Weights of a small image flow-matching model: width 384.
Rows from block 4 of a small image flow-matching model, named by matrix and row number. Rows with one number belong to one neuron. Each number is 128 + 24 x the weight over its row's rms, rounded and kept within 0 to 255. All counts start at 0. Numbers have three digits each.
After each neuron's rows are labels from the 100 images, of 14976 (inputs lightly noised), where the neuron reaches its largest size: "top examples" is what is common among them; "colour at peak" is the nearest of a few named colours to the mean colour under the peak. Only what is clearly more common there than usual is listed. The data: photos with spoken descriptions (Open Images, Localized Narratives). In brackets: how many of the 100, against the usual share in percent.
# gate: MLP gate (model.blocks.4.mlp.gate.weight, 1024x384), inputs 258-300
# fc1: MLP up (model.blocks.4.mlp.fc1.weight, 1024x384), inputs 258-300
# fc2: MLP down (model.blocks.4.mlp.fc2.weight, 384x1024, transposed), outputs 258-300

gate.467:125133134102119117118156121132118137127148120147139105139130125115146129138110173123099150114118119093132216135157115149137183105
fc1.467:148121091152109126107141076145115144129149085149081138082126122143092157118137084117094134150095117108113080119120114143060133138
fc2.467:133141144139135126121118109173148138138158069090097134081134120123101145140131151140155171091127141104130089090102145108084137120
top examples: text has "sky" (67 vs 24.6); text has "clouds" (30 vs 4.4)
colour at peak: white (34 vs 5.5)

gate.512:135120113122139117150111157124129097153109100172099096147061104113150133147127124111135123155112122115126181175131149128149159199
fc1.512:113139123118102128114122121169139123129168147150135125148134147090143147130116150151159097170123138114128077147117082115117107088
fc2.512:118126122153063133101138132080112135110119097161144139137136129121144132160126094148121117122146122126126215144129111121164113087
top examples: text has "black" (43 vs 9.6); text has "white" (41 vs 12.2)
colour at peak: grey (77 vs 36.7)

gate.434:148135114209146157114121100121155108118162058097126133125114107116102164125139129119159161108098154130128073133146132128139132064
fc1.434:089121108109088107128123167138119137159092109147123153121061165127154162141127132099105087125145141115137198077133128153102114208
fc2.434:134129139151130126150165107128128127164156138109142126155105129094118148150115127119155134147177160133131125127153125133137126148
top examples: text has "sky" (59 vs 24.6)
colour at peak: white (47 vs 5.5); pink (37 vs 8.9)

gate.242:125124119137144094165110140125120121134083073129109135097155161118122157174155173136113160173138179135132116115123113143125097133
fc1.242:123105157134107116144174145067169143108160129146145086168135129140112118116128147151092093094111156153137134105129132114163156135
fc2.242:129127151129140115155134136096132142129185147099140127084149115127120163163153106142146081057140168146150102144168117157137137135
top examples: text has "sky" (52 vs 24.6)
colour at peak: grey (63 vs 36.7)

gate.534:093110104105144152118134165136129110130150101144108134111143167133144088104097126137123130086142104145154129102108143137092111063
fc1.534:114100138154108132148105136142141131129130152112090131123143144105138084100106133140107079130135130150115129131110139145131129130
fc2.534:123110144195119134122111150115131118128149129072138135146150113119152094117135121131153169107139128126123123134129139165083137147
top examples: text has "sky" (53 vs 24.6)
colour at peak: white (71 vs 5.5)

gate.664:134151118145137192121123101134127140151228159162107143124104116121103134121137140140108157151121150125142114117133129154179099099
fc1.664:130132128092096074115126170148121109117066128076125104140186143151156132146118120101113132085121117120149149156142117123000155106
fc2.664:122149128098116086141142147098120103112062086134157102123125129152095151124133101129116097108110104131130135116126134129030133216
top examples: text has "sky" (60 vs 24.6); text has "trees" (57 vs 27.2)
colour at peak: white (82 vs 5.5)

gate.457:134157151129166063105080151112125142123172098075112127142197115129124121124134096094134127142131059138137162122111125153112115141
fc1.457:116171134123156112080128122132153133105105127080116155127110126160116166141143119097125132146126129171106141138117115138098122127
fc2.457:128128144122145187112140140107121115110111089129153121153223116125110119128110124149138083168114191154132115133135112110123139142
top examples: text has "white" (49 vs 12.2); text has "black" (44 vs 9.6)
colour at peak: grey (66 vs 36.7)